config = dict(
    train_examples=42238,
    image_size=32,
    cond_dim=256,
    num_classes=11,
    norm='layernorm',
    hidden_act='relu',
    expert_mlp_ratio=1,
    shared_expert=False,
    patch_size=[2, 2],
    layers=14,
    max_grad_norm=5.0,
    max_steps=11700,
    batch_size=128,
    warmup_steps=350,
    weight_decay=0.03,
)
Rows from block 11 of a small class-conditioned image flow-matching model, named by matrix and row number. Rows with one number within an expert belong to one neuron, the router's apart. Each number is 500 + 25 x the weight over its row's rms, rounded and kept within 0 to 999. All counts start at 0. Numbers have three digits each. After the name is the row's rms in percent of the matrix's.
Before each expert's rows are labels from the 100 images, of 14976 (inputs lightly noised), where the router gives the expert most weight on average: "place" is the part of the image that holds the peak. Only what is clearly more common there than usual is listed. The data: capsule endoscopy frames (Kvasir-Capsule).
# router: router (model.blocks.11.mlp.router.weight, 4x192, trained with AdamW), inputs 96-191
# up: expert up (model.blocks.11.mlp.up, 4x192x192), inputs 96-191
# down: expert down (model.blocks.11.mlp.down, 4x192x192, transposed), outputs 96-191

# expert 0
place: bottom left; top right
router.0 090:509474495479517515506468482496523471489492481511471464536534541471507545480474491524456500503464505474488534498496489486474530472515544509531467499526482478464462485457516503500467473478527545481529528536514486520488494507450497475512515490500511479509492524528536486478487494511541453538
up.0 111:503497492508465505476484483497498508477536455507490530493464488476476496548512531515454498486507501504531504498491470520475525472515501512495504518474494512538474526526494491541472530495505475516508524505468470455577480525497491500490504515534513471474515503486498486507509509487498488495
down.0 094:518520496510525500536478532510501489506482476494529503521521499553507465448500490472534510518465511463471519499509530479505458477481489509511465497558531544470472498501515518513505462502462490484492490480525529545399496519536510500505489448453450512524506489487508490482495504494493503531
up.1 105:475500526502504516509505466514509461521487511480502495481458487540489495471499522505512509516527503456490531473512531504531473468560525495504506489497523475535539485502490544529552506513494492507512467472477484525495507444471512505500466476471495517491469508450491510502480479524483510467
down.1 110:500453471561521501475456478452506483486500525499501505499522518490522490519471554496480499506481478534509466500459487507530530499519499516487534536529512485504547568456480552498508501510514498535520494504509454476511505481540494531505497490511493516508495529545487465468528519446528536489
up.2 092:482523474509470516539521518447518520505473527481504528492508505503526517478516503443480499489488455516540494506489538503517512490486514511535487490494501553531513490566458528527497535486481558466498504541504476482473487516526443490524547535520514537491480525486516486506515457475469497527
down.2 086:528435510515498531492513501536493514483545522515448472515523487476497483512500507471466491522472517483520491530513479490471477509506475511497477519501521475510516514478518480530514538466496492508507490462470499530575499485492499493469482480468444472485507459481520545506493521499522543492
up.3 086:525499474486451464482492457461536488533497533507503520493474479481494520462493507478503511467510492485458477496526502477508489562510473497525508554522515531493544528495503518491514500516515506523543536508496519499463510500480512511500481487511467504510459517468488482489525475558499496477
down.3 088:491523524499500532524515501522492516488451441477475496537493510523518472544528461507526498506487516475542496482500498485504498464469537477464464468491464465545484462484530510512503501477527520508460513494486515514505507500522480542502530472515491503497523502501512516497483474486501460530
up.4 107:516465532523545514515525502547545537484461475489566484469476534494555512490467495513477498517495475538528510518485482505523526504507522491535514461464547486473493464504489515541484512481509479499503467538495473478519508486488496543492481511557513489480471491478480545493492514505480468489
down.4 106:501504481464493526460490500464494492518533505507476512505557492540476491500556501502520504472515499467473512446519502493463476498497474521430519510505472517507517484512508499461515467538543493471508546475505516499487517509497483486487551514471460511511533486510506490524481506507480530500
up.5 091:484451533501504521491453557498494488560468498519480487500518487466506482494501484487491475468477499471451520494510546542504506470523487557494464540472498488491481520491519472501483487566520499478507479463511506545478467553547481492495471488504454491501513500477505532500488483487510473491
down.5 073:493533478517523509485534469495516567501483540483540478499487484491476505523528521537519536507486507496524488459489500471445477552507515441501480472511500470497498457541463513519510488468475469510507514506500504485492524481491490512528527494468531468496509531529513514522538548476499495540
up.6 121:500508523547540492484457522510532507506533468493498525481499493497499507505481485507473467482487454495498523509508506485505485487494452510511532516511513534486493519547512531502531501532493475510521446458522504481489475441527535540499524435486487473497489482556486514480466506522507541516
down.6 113:485484468485432513477534471471509523472510495468505451497508465483512526482452460485523555510528527468494471487535482469499509477507526475484469486525530484506478475487494526512467526484500550519513533491458520498483540542496515476514492514503490537483497486463531446503500502480519484480
up.7 132:518504483531489511508488533489532531510470506491464485478462511488515533521493525497485494503482529519519544517546528501523543474556523519495493529502483518512467540519520506506469505494509530499494532509514505444523484500560481512476509444493479533548543472518519502482500505541548544492
down.7 115:506494516486474559506520493522497496467479523535476482492505468528490499499561502477461491521508482539509495491517491473493439510471488523489516490498457520463481539517526491473485498553472523457514484519496498523560473488440459505518464568513521509484492511488485512489493501514502484462
up.8 108:499499517470480492523475510505511501486484536500556496500485519475514517486509468529543468476543433478466513490512518486551484513511526514500502548505468468437459532513501515500496498488501521490484517525513461534515532495503468483504492472532513532489484490470521452500529501502513514535
down.8 117:504548467501503500490533471517498523509481494515444522485501480513536534505514498468475504463484555508521489498517448453448473461531497522496522473514515546544516468481493510500520477535488535522491493486507488478495488465454493513503542531490474513519510486512507516506470523480517556487
up.9 090:546483509484501526525556508463513515503528476518509544475515517493537517533505505465492505503488483458478533497503479487510524473500504498487497463495476523512492511520503500491482475474501490470531475516484533540537492534467522476517540526486528513498487526486496480515496454488497502512
down.9 114:479523505518519469490476476547480494471496512510515455475503500528450489457525513510487513527513518529502510460479512533491476558524490513480530521491525443498517503459537492500527454479488501537471530500525472464480513464512517525489492522529468534505517474480492516485552530500494508499
up.10 097:464466471496490501484508540484484512462511491493492494443527457476522494529467504506524499498479532499466481458480487462496488512539560506540510509497530508495452532520502459509506491528515482519489463515468518456539524518486508503478460476498543551508570465538503513525500531491526480493
down.10 110:527536526518476498507500453524513496501487498507477521477467505548462509479529491451466531509477517550532521540488531502548517497449480534494530534516461503484505514509516532494512469499482536493539507487542439485526480526537480486498541501487448501463442540505479489499542422523483497504
up.11 091:501486503494493479479502523501496510489528502528494473487516486525477492460559475503458532490553449505511481459527468511515511512514486495504475499509551453502479518501478510483467507499508504543487536501493486535482507499519455501556510490524474444457478510517494463527480492506455523520
down.11 109:491507525503503507528494504509507476522499509490490483499466502485529500505455521512510510520480549479458544524473517484482456503520567489489502469484411537470513513525495505522524498496482498440520494488494502469473515489489489531496484529507480525539520491466508528447508499482555491484
up.12 099:474527537482488510530453448479535480518504540508495509479561494478519521492493535527521473510488478490511493442484526477508478510465460535466483535498509518495510506528491502462501489500492506458509502514523518496486551497426481475539471501512520491497516515544532502518508485460501508503
down.12 122:508521458488468473472538521509488483461535454477493483530468492557483505517499465454475518472521494514476506531520490512501503513557526463515515522525499524507487504467517482521485480475499525536488506519452507493501436507564461542457511512509522522496494506460500523507511521535514474495
up.13 087:534501484437503527514466503465483458481528464472472506522487539479490487509485498471523505498518485494529521461486531508499500478506458511523512464513555499502501486515428508534520541475529501491500497460525505489515513435512508513452485499483494539535490510453530513540477512500490486516
down.13 080:450506527520523477480491491541505541530464545519496492508524487510508504547558492508504497490493510487453487511468467511515508507504515488471469517515507498488458542479516515458481498540467548542556473508460503499489500535497503450544511492514504517487509501567492482501478478468509512499
up.14 103:493475509537517512504465509517510464477530470493520535505501479536499509451506456461507488489502488472508487528534524524479499518507528504497463540467507511511522490513503494478483520472510484486506497493483512451429504466500514539489498525470506470547510487456551524511466511494491532551
down.14 096:505485507494468507516545513496477506526485480508481496470483496481504498463474530513486472506502530519453493513484495490479507507485491509492525472485492559468504469459463510538540517495516507523473493478489531572529448516508491458504467501493484504475511533524474503492555504456485519473
up.15 089:494509493547543492490443496487498493531507477507528520440510484539508455515468449520490521480519505426510491472484491480474525495497512502482553520476526534513454481529509508478500501499482528477510470462469464517523524464507514480512526515514529518484515509516490462499480522524525491485
down.15 113:538468506449458479470511503489519518492510508499480457545508504504508536483505544495527499533489501585484522544527526546511470498491488518527468475521492479479554531468530520522502537456537472490504501535495543479508477522537492518500493505479472493530497505478521531476511456495472478502

# expert 1
place: bottom right
router.1 101:516519502506472504521502502519473471494506512527497541537528498530505494499492492460519504489501484493508535523526486539528524504514501474539490479473484496532537467536489454535504486494522504539475521487506518531539514505537538476504536495501466521467508476524471522485518531541495512485
up.0 095:481474494500520508483476515500518494495491498538528512515516504506506471491544488534522487531513535478485503448497499484444522472510467523503498478498473528499544486519488518485504445493468565519510515494486525483526504518490485500456497491500521540502502491483486485508477499485530497478
down.0 093:526512517513519534475477505527495487494518529470474510489516474507504489497494530483524514471506479502517476541489479507454507525479532485468517538507490479516467504463546498494481472519485492477510497541543465522461512500510491520531513471511444453474465488507489520494507499481531508506
up.1 098:493500459506519483529460527563479530496470524488484495502493517516476452502448505507474483497494534549497507509470515505516544507501519563475509501453519504482495470476494518486459461480518540496517493519502499485559496480500510554488465499552490454478452493523454512531514525506444529531
down.1 103:470493520459474481498497471472508468542490474511513512526473484446487480509505489478541497505513466462538497517541490480519455530529474466514483482545477495475534523512480517513539499500491437482485508479494534486460499477500500467504506515445534531552549536485554504480540502474539520458
up.2 097:494515531501487507521515484502524525511482494463502487489476485487465515523480527489473504530483461478503487501501466535473503488525502495511510469546475485497520546504508551485539491530492525497505517525477548513466492490551477519482502489530538502474521524501513535466517496506498509519
down.2 096:482498509494478514513483493525473493494538482519509511489523468485523508499569494496512480540490480471495509449488516501502526539496483472501519528546504527524505489527508493508496556493514445509530470484498434513535457479451513498507532461490510485537474475482484485528512499501535515511
up.3 103:529503521515500517497517491492487474525496467452530521480528466559478458514545518464406500495521489472537517541506512544501496558494494515535466534510532478510482503484479495556507521495479507514484529520471519532513505487504529486476473492519496468549483508477518518496489518485472508480
down.3 074:515498535506495478482497507548525523515471531483484474482488527465511503503473496536546510492506482535462506475460528486453456522532478523509534464488492534452481491559493457476506487453501497466511474502518529499530496495514467519531503502492516500503479523535548516512520526523507508499
up.4 103:515534494516514525527498491493515480490501495552480523505512507461528501492507515525499497493516551526488524510473533478525525461455509491510492499545454517515523507455475530543552488497535485505539481504481516461487484494473486469554490510514529484515476481530485528521480463466504492481
down.4 116:459463499487494493514500513526496541477506491489557451489488484526518495520493541478489497462479496553530511492489470518476471493511436530465524480497521517477506507552472514476484511496456531532480525502501487489483523536519485517483495520449495536506528538464534543503565495515503475511
up.5 088:547509457501514468487483487533496495543488510511491500546468518474513514519448507480462540539460490533513477527461476505515540485450508501476477544504489450532478499519444515464463534508499471494471472519520493476497509518487528515492474534497506488508464475481498496455519512503517485558
down.5 079:480516517507471543538515531503497502497531475527447511478506527468489491536552527477512481460507458458509487477523521535511477496487510467505522486561504544503496552481505534513497500497501529478497544491530502528523471445500504473468502457466477454508451533509507466515505510508477511490
up.6 096:481506493514513486464473510521516549522460523521496519451501503510544468545549475493477497534519539533485505505506462512478485466491479548503458522530490478508469535511512476511523538527507513531479550469491484491564465492493493496508483497467484499495460468468477480509478527517469516453
down.6 080:490484527482473507495486497468504466507537487493506476485513506536468518480477478513470529478512500503491474516467526481494494558519510491481489486503528488489516485514505512535489471464528526453491505544489527513484512519455504484502461481542513479500508511542495461527510488533482533521
up.7 114:538542503518469500559495457471524463523523496507506530532526497450515508510551533477519464495472481518483486548483530508539527490451558483496498508527492518531501562445527515508503505476517486526507485478532485508526495448468486522519556498486498504504503434495487504487477495480479504538
down.7 122:514511511522533526525504506507524540497504527508512481489507533494449497500503499548492479476483495482475513493498491454495480509478500496524500477474492520528476503548475525503523520507506491490494491516556508490477569495481471471576440502547525536519532520539556473494465508477465515550
up.8 096:538485461511454568513472520524471525531533513464483467486485505507500482500512505504510497514524544468517489521507506499519511490511501503452466532462503493480484496526516488436500495469519521505517531495502518463506499538482537462482507486505514491532498468495506501534475552530471513525
down.8 084:487546543510478494527508473512495510466441432498508493505482501517500511491491473538463477469501516521543520471509518465495521491441468517535513522536483490517520497468501530530529560508492509519474476507532497518476455461526459543505509507506459477489493542492497499469502473461502513469
up.9 107:494479537481528488505501486514505489503482482474526508489460509496504495495516464460470486489553478462501466487464478500502508499552465483495479526455510548520464514446501496483507516453514477519436435509474462536479510502494486484515535488528530524521493549446512493451473498484501465537
down.9 098:517491519500468503486484524476510485519466519519497533489491517499505478536540539486499524516495460470466481494529520510486466442528482522525503492539517527526502509495498523498473472533513454505465533447499519501470551477515509548490523493453472462507488524513495476492497485448471472516
up.10 118:458468543499532537522480520525473542541484501507478502505537483515536514510505510520463503524504491480494462476490535477502487456521472488480501525483505479481494513519515547463470505502512474493531471520504528520450431479519519505486493429480494489493516461507511506452451518503549508525
down.10 114:490503483505455535458497486473508471523495483496516492492498493499445472484468495532512500489497516474473490501482485505488522510536537484458506499487476495495507482453505494529492482498526522542534597495507488473554528514527536472482498495509524512527516464481537429476521509480495471485
up.11 106:534496509524498497497514500496513473523513484486505494514498487522531510450451467485524566514482480505530478506480510495491510510502477471495536496536493535485525514520460505467499486486510556494464469449468476506485518457483478490482491479502509448531478514515491527517530497482552453522
down.11 109:499519512505544486516491504508517499477445451469501532486509542483514497494529540494474466494520508492476526466491506513476507530470522505532510500497529455520503469482540511498491515487512498518505571529490514484470501512532512544488505494506498510480505480519460496500477550518488466511
up.12 116:455516459485517490492473476549507458501484474513474493497522503494491481467488516456488520481525541488493495491491487473495542486533461470462489488482484488502480501516514505504529538486472493449500474500538502521506527509496493461535484566487494505457532523546493509487493468476474484503
down.12 108:537491515534506531528471517474494484463485534516480548495489498516494513499477521554491483490478507543522487479490502525518514503478508528491545493489486478518534518495473523492483523544503524528526458541482496502463479525569491520504454438487473461510483441477533457484522507492492495493
up.13 089:533529511487475508509490521539469487522519522480490494473463455533502476511507504514496517514474517486526511489489504509481503507478491509493487539520467498512467565498505478467482491519497507523473498491473506509502476543513489466454473463515513518488490487496478483531500498490500578505
down.13 104:499475497515531496498493491487516499481506478495536481522530519482503497495476520483479517503512496504489503515513492473529529507549499512502514456517536485503549454481498483533534499480510484489543515533555522463495498477504525528489500508490511489500513529541508562473509516475511470503
up.14 098:481502517493504483513524505498540513452496452522499496509503489507510468509487503516534501493567484512472465491562479499510464466539490482481492503505522468494468495512486538461510532483507480492469495460495575497509493437508482558540493502462486481528490517495498496488524512474460520478
down.14 108:544528524506512486517486527500498468503500527491487517501486520544503457464517553468470508522457494501536473521464487539515502535495481533506503502507466471546525505538497465506500488460538516508532531544495454503499505516513490488514505494494456482490465500459483514486485504474527519486
up.15 097:506512535501530534508494507507514544477461488445513487474495528482539501483477495486485483555480481500507462519492462526454532501512470483508488540489507488510483506505519483495499515481531505497532552516536494478513488486472496471477508465498480494548495510552448526484486541544507479516
down.15 069:503477487464524559461498504482496511505474522510525471475492514512532524504461518515473510527487484503505509530475504521512470517461485485497508504527460495503508483499491490527510476559521484458509468446483517494507483440505495539497460486523508521505518500550505519510511506497481532463

# expert 3
place: top left
router.3 091:520461472536499535511508488531511512497534459458479483466513518499531512478465473491509486507462513482500518516491531506527550473490536526506474509498531546510455522487521465537465468508521533520459514517518485504511485488537501511503485463478493526472491517538496504544517537505523519546
up.0 091:488501534480481494485508512527498449504528522489502496469508483477467497499516516459472473489486483491540520545459490522515479536488476513528491563522514519461579515511494454509458551504507527484517516530507516495503514496527492494486488456466480467513509526507481469498496484480492512534
down.0 088:534443485537501472501489537530497536492487495505546479494498524500549513523467512508517491504520477531486522455483536509503525487544475505494508475508454479510435488508536521459492436510503501511521477482490475518544487478463496466499517562536459537508485460481538512527481505494500503474
up.1 099:464526498498497499499555496489492516486466459489507511475487502464543482541569530456553501464500466498516496482462498528492479506511520496476546541528507498501485485482501452489504533497470529540495491519464504475529518484544503469498517510503557515492490531487506507552498497488499502525
down.1 107:549502498482482469467488495519534481512521547495479529482497510516464503438428507522505497516465533503466515522526541500522518503448496496511473445522490513442519506502489497529493491449507484460485514489506486506469476509483477511529512488523483493524527436518499498486453477495527509501
up.2 107:498526500532502524539540520479481498506550462530485506535473492532466513481476505533526500470499513489520473504505524522486545514501513463501521522491490551556518483486549500498489476535469540506472482511506540533470495523488515468482460498517492544449464482480545507484480478486451487502
down.2 102:513501501488495511473475471488501500494464477526489469482510509492562491513494517469459457542472475509470506494467478488471512484521454500486508494503492488500512545531466498490496456478488475511491515521478452505512518459487484543503516485536503464489544492552483487511517507522551541515
up.3 103:513566491540475462514477486527559475504492562477524513455483508494509546489500511465493502489481512502487509540458529484523475502493498497519471483494515507450528494481490492493494503486514522525470503520497512414466495494517516473504524513531513496556451538467520489519502495492520489519
down.3 103:494479513477529522482516514517477476495561502500481513509515488515482474500479496581498474468528509541485499478517487467503547502507495497455506491506526506494506498509498532495498497508484455488515495445528507515578471475534542507480454492484465475489503499516509543495501530513457584544
up.4 091:499496499473493486449486509502512520511487494477518516467450529463495523508525495497439460458487488509493481462499466510497525543481471478523518521501480484502524495560522478472522501511512490481512562473503466529566531523509518505472514488497501494506472486500521523450479510499502507510
down.4 086:513512532514501492548505505511508470515510509519504493532520481526491472472522482524533556498482521497533481489483518471535454459482529487526460464460520468487463509516484500520461501494495485489500457567497532470443475488445487515483480511491520494504497493505464493508515489552525470514
up.5 088:539478545455497487526504469495508454504535505515492478497486477534503510495474530512481508529520505495523476500494488519462502505493475510463477503523484480500493497462522516545551519512509526510551444506496471506499505546481505513503500528509472503490495492498453512468511479480529485496
down.5 073:517536462524473504472484488483514515483487487515507528509506494439477512477538489548537458474504509521473474494508493484466499478526502474497503494466507514501530522527467455500459498489487462551464498508536521516537484469487523511506507513522485497497530507499548497512511482513466507514
up.6 097:531484459478479467502487487505480482487480498507509534525476508504532482515461516451523517463470517497486519522477532491458515559501500479451482467487490487491456493489544493432475433457509491468476499500527477516536510507523523511474477469526477492520499518497476492494486507477477530504
down.6 107:501506525514530497518467509462517521503525510512503476477516501528460503505520478565461493498487488488525466477519449529554511422515515473509530510512488479531546505462502518504558492507485498531510532488478502483477485500523514530486526510515527515490502453491524487471472503504510513513
up.7 102:503504481490481521500486516506494509484521477517486476499508488541493512453527539506554519472494524551520517502496496465493491527489472487479489423462511489461512505516471537518490475497466526458527500477480498512486488482508496469532502492489493530530460445467536498508510487470473518469
down.7 108:485488527492530488485495484486499494473519550482524491493517500517529454492489484524459521506495522484505459499494474509494496457458505498490497540485511470532489487476545472477504522480528488513464508469546554518485494484499524547496497461472510444504536520533494523497502508506482457528
up.8 090:496508552441516487438528504488483479490485458459482520507483537481464505494474476485469486542490552487499468455477564547460506476496512498437510514526508491510515536508529461506474497545508470504511504462469487482457450473501509481500502495468514507493525492500504525518449484498501505508
down.8 110:486524479515496508543470503485479512509514528566538464497495472507531502502552506520522503521519456486501518520479459484514491535501483524572496508508516521454493464471506483475516505456471540494484471512525514480519510523506513488471484515499498525538468492474463508497532498510480460503
up.9 096:491488501463496453474477479498483506513489519541520458537452450481489485493516544513517487502490506517506492502510491528533509513466470478469462512512548487490498494473514501450498468477497515546470522522459487496486517496489486501452492488521493555521514467514509517543550511514508578528
down.9 112:503511492545469506540529555526521488508531498483450559486529523559495469515482466466472519454523493494484517495499512468464518477521525470542522503494452519522481482547505525524494516506501492464552479473522490512488485476517514531531519480480512472496505530490519480498461516460516447487
up.10 073:491461439516496480504436476482508444515492502487507543531485500490531502505489512515468481532465470503519495525518483489513470515485501515512507503507531460484538511472553499531558447539495477525472495518495454497537464479495488499465495525558492522513522521515476527498533491532497552511
down.10 063:500530567536473514507503485542480527475536513524504471498510476544457503477533542495475519443511481497457535479467500503520497486463474476486520488512500536492499529512475499507470534483476491472507473490498494511475511512477503474512522479474486482499442505467530519558439499507523479512
up.11 091:496483552475530520486524492524492509466479521520466497500527479505500487533480531523483519488504479498520538516533517544497486512478473473502494526522514465519510501497496493551471484519456505498494540509495549518447485470467478501492479468507500447486467494468429545513486508390503510510
down.11 094:471497487481495470505495497483500520509517477479531550492474518480517530469496495476502510526532517489427503496502523473510507517482512508545489531530446497465502500509481530466502514457516495474530467509502458523532481498486489522503534528519508508503517476448518482486488490596509490505
up.12 108:503482468510481522479473537531498512497450477486500498482510471496491499484508465476517495517455478512478493497470488478527471456504502473522504491506484491440480486524514475512482503533496469524481482518467507501553488479540553497533479479478503489500532509460477487493493480468532500486
down.12 100:505536469525522511468538506515491488484439522518489487524499489489529508482505523540487471500503520484515525480481491457460508489515500499530506522496523500478477511479466486487514513490459556482507511467538474502472495510459510493482500530532494524590501473510506474512504496522518523479
up.13 088:460520522542483486534548492496502510480496515541528515504535529480508494549515525462506504482500505497524529543511542484513468509491520490485522445489481497492503488498498479496494510464491525487556470518517516479531515459464508459525545523482508442519505551514504514523490527509486477511
down.13 083:512519458487545495457480471520529522518482478481455509531516505540503486481522520519488498479465510504506512476488486539554500508451455553552505518507557484493520483507511489527486518482509503463411514506465456475464513530522488535496501503499486513509517486482521485507553470538506487473
up.14 109:491484513494511485486504508505459504468505540544534467500482498515489533490529464484487448455510466462462478478487469493541540525527511485534521506472509519469492536543501494510502477485490505546517514529540487498492506500526508463526505511516505499502516507553499494517478502512487515461
down.14 121:488504514497484515536510503508500494507467452453499490484488504505494498486488507501520538547505506487520533485523486486471467520493487534496493523533483503524495474472521513511511511537500513465480489502454543527533487506464497533469496497468484474484508511484481507495502484462511547509
up.15 099:475519514491510506473478488469514524496541450532510494499484493506477506510507499458514532498553509480486508495526505496470498526504486459483515492495512514472435492482511512479531479494463465471530471470464528510470446513521481498497438488513492545503504548429522500519493472496464535496
down.15 117:497508481514530502512515508470509488488464517488544545480482506478484502538500496524522497516462459493519500518517469495513507495508494488528508493491464471529533479444484486476524492511490550501496492530534485549478509487508515497511541487497545465471466449545477512487502483485482522491

# expert 2
place: centre
router.2 115:455529568481502475474529502477484484433522460523489511525518487527509528510476530489567506486499500501490494459546473491466457492526479460458469489468482500503496480478484515466475500526486487513527482478520499487504497521511504523550457519500515471523505488510488516493518453437495492479
up.0 094:520482525477502479502470452533492459436539550503496496496531522482519500490506505473492474525511466497482506458480497515513521477474512474515485530501561521467493468539512499448492515473512505510546498505489504523477503504470482473498484476488488490506421473494536493461458483473523505488
down.0 086:469500497527526516503525506486507534508493446467530504485472483530516446483490506527474505515504554511463459509516467499524520489524527537529527470478456478521514487463511495547495472531542501489472495524483503476482488474511529513518543559536520463470523514499472488521553522524487496523
up.1 096:531492512519517501503482476531511496512465466511532470529474521506475526463508468470557511510543501515494542523502531488465511459511485487535502530514543460484511493537527495466523512444494526520521490503500452493512490483481501488528544513531526495498446532463550481531492501466472516528
down.1 115:508456507517518519511491541480513515451516541467446530496526489508515496516491538490450518515472517500492469467492513507508483525455517503463467439476485527512508481523482518548464476537473520454522533485502512521489490518505497510461492499467485484526532488534475518460480496529527516514
up.2 107:486477564520490517496480545501483509526512476506491499470515495496511514474542503525516498528462535485477486483476516471493470509478483496486506484494462481490472442465494485497499495507549529522479559474489488509550500498528514496497522517496467496515517486483487493501499461504451520485
down.2 086:522476496494530515471531527492507491467476538500513507493497519432469469541424511488577455491516493495521519460503515516501495508508552479498492518458491506544502496491538475496528487488499503521497429490531469493491514531443497485473464519496531488477522513518523476501523508522497483517
up.3 101:533510489534508505528508481510506448527523452490485515494485494472489473513463517545532514538498496452503532489484515505553508478464517466495474520497521488496471566465488496516525498527492529516510534476522485502505538528511493496473510493524505506515477528503529445521478461493556504478
down.3 085:534541498501505502548537492530508510501525511488515499496509497512479489466520470528508557553548537436573513463503520490529526503473490463464504502540522522504463526519503488473501472511477494499474530493507522499504541474497477535472528466510510450495462495525543508524491480515523479494
up.4 115:518488501534515497527489533514532538521465509493473473481529507503510554518526508493514521510501510477521497496518540534479480505532501467480502521458488483493458516503496499504530523477494503532498514537456524469535482467548512507508546507447527436512492509539527487493520503489504544513
down.4 095:455519509493471518498509478543489506512508485507491576476500516460512524547506519522507516495502509513505489492455458483461483535497551525514534533497510464446492510493516530479514490483478469514495452502517481478512486551496473470520547491532479553496506512484476472459504509501493487499
up.5 087:487490509522493497509498489491480533474509492513562458506479497456513535486458499502467478534522511500519520465523501536505453458474486541497499540521512521453490526448505495469486488503491538515499498509509489513471538504512513496496449468525490489499504551461490524466533495503483457488
down.5 087:553522490493466499486485479511494460510494509519514517518492508504499440494535476536482498496510476478480486524481514492522539552510484474491479456492490485527479497532487466538537521507511483467478480491504519494490459475529430525508499522503493513470473446532498514528508521510558517498
up.6 095:503521508505425505487512519480531452498510523510505517514550534488462559514513463471533509522495535517577505512487483461518485515548543483465491471480451477493502488481513445488491513500526529526501486516469465502509507500520495510511465519521475524443473461487488485496491462436500556485
down.6 089:469495488518527477509450489466514456527509479450513530506521520493493481467508504534499487487461480476455497528505470509481488484498490482528509537516460514522525481517478515501444480474541502494505491491552518482538495520476533521467519456525520522506510502510531503451528533533522503575
up.7 084:484479537493477505526497472503540496516530474497497531486480528504506486518498500556476491521544522495500514509518479485519493502509495532466495514505550485425422486550532517484495531500478493458506520512459478458503462515501512500520510504498496469490533510453470563525479525550488529512
down.7 124:517492451492522507491455488482491501498476511507511438508501512531504519485528476480512495533454509490514510521455535528509519503506512483532514510490487498551512481451497476510475472495529505533509493485516494489500545511544476492495502510515496514508501451511516469477499479482475512521
up.8 093:513524460484547471524488486486529461510452524511492494516485493503512474509481493470504502567492494494517498517538529494514513518495498524477483525492560481525520460472521480503490518524513484531496492480507504471522531514541542458511516523544432493496507437525497481517505491516532523518
down.8 087:478490515516516555466535487524469483465537454510501492490498515545471503493576513531490510491465536490535446517515497514522489474528468514466505494509504499492532504529475532536526469499431528513453519508497477526503555507502491487497563492479501494555503535502472491462487515500510507456
up.9 097:503541497509443445520511478461523497469510488533512491476513487492517505493529497502514480509523478540545482542495512492485487452535443519492475484466475499545517492460507502498531521500519489472477535509469507519493485503513499497548508504532483476472485475522546473454464473456479536493
down.9 084:519516524467527488519536505503481487519505510496520474497551471471482502516488495493537545496460578464483509519509491546475496512502515490469472491501467467473471485495491511470534534512485499513495448475486507515488509501483484471500494493496486469493500486466514526507532467533525439498
up.10 110:484518489510486482474488505519532484431498518501499528505476516547503478529496500462471488439510521539493523515507502502472511529536539482511489500481490475523452520501513510506509539461490511524525471509470490473483521518541477521532471509507492521472476504500523473508497486485553488559
down.10 088:524516512478481553495489515496514552537525494466535483480515527450467472508486518524572508493488493507494512499462509538522498460480497512505476494466522487460523489485489521514465498501530496468523458510516463500508488530462488481497518490500524492501523509492452475527495498477466480475
up.11 094:513529514509528516525517474515532499468511470485512500475508477522459498552490465478490482477494519482547465514534520495488484505525515495443512504511483488534520487462511557517455540463540521481488508522494513445533501549501500502507482533470507509509492524462477456503550501457475513497
down.11 089:499509461487473509524478506521485479502459510522504528483508493511503507475526493518484483548494484460444539539494508513501545540542495491519475502539503521469486478519498453543484506528492517513518484485533533540465503466509468488489532492497483506486503491507499516529449476542549490530
up.12 100:487507483469471531501493496509471487494460470478492542504468524506516497528506567532467461487451514509460521522495486476508471508529538503518466492508534481478465517515474483528533511537527474495514518535533493472524464517502505494512497493499511548477557499472496501494513484451487519517
down.12 103:494477484533519483496497534543524479477517514511497472475503499493490524508503478514501505516547503483509472479481563515512513469535507496508523471515526496509478503504516479499463519468460495542515487493461510480496470517501476467466514521472542507531498507520524484493482525523501477481
up.13 108:496505550540466446501489478470505427469481486503524545514493487522505523502495481496487481501483518544539513485482528475458475492509507518485535513531478477507473521474493499515468548524469527520511520528493511527490487514551530561507500467462475526479501487512490518514499499426523521480
down.13 097:508525492495488515482508426567517505533504472502502493468462517469496512524495493526552509441496522494501513468526478478525520510519500508505472471461511504495492498491511535515534495499477533481473455496559499457494495461489467486499535488493520512529506540484510488491507507528484486452
up.14 106:465536509496521494509532513490527487496575545509456505507498512498487488523487533489492476455469518514519542527473489528524499492479503509501515485491466506538452504496481490471477530493485561511474515517568515539501497485527482490522464471527488507515490515465465491501513484508528513552
down.14 112:490510542515498504515497527532492441478526506497476485522506492468544532510483556534513507560472524531482498507517513533479506481457522480490491480484472494509491460510502489454472505518494470498504517457489544452440499520464462523498478515477493503534466505492484509515459479504535483493
up.15 103:449527504475474521489510423499550512523475450501502512471509478505515452507490505527470518503466552502535452493485562487433501474497521514531489481536498516499529512484486499481498483496513535505538526512484480495526498518559480502522491475523440543507518472461502512491500468477497484514
down.15 090:564499504495551529494510542497517512447516496449527507495462537482497513529502508497546473520485468499497476514514493543516494488495531486497504526471474519502488471523532517512495470513509476466476456512521495477494504513443508477452486537464539482491475530470475468518530502460492446511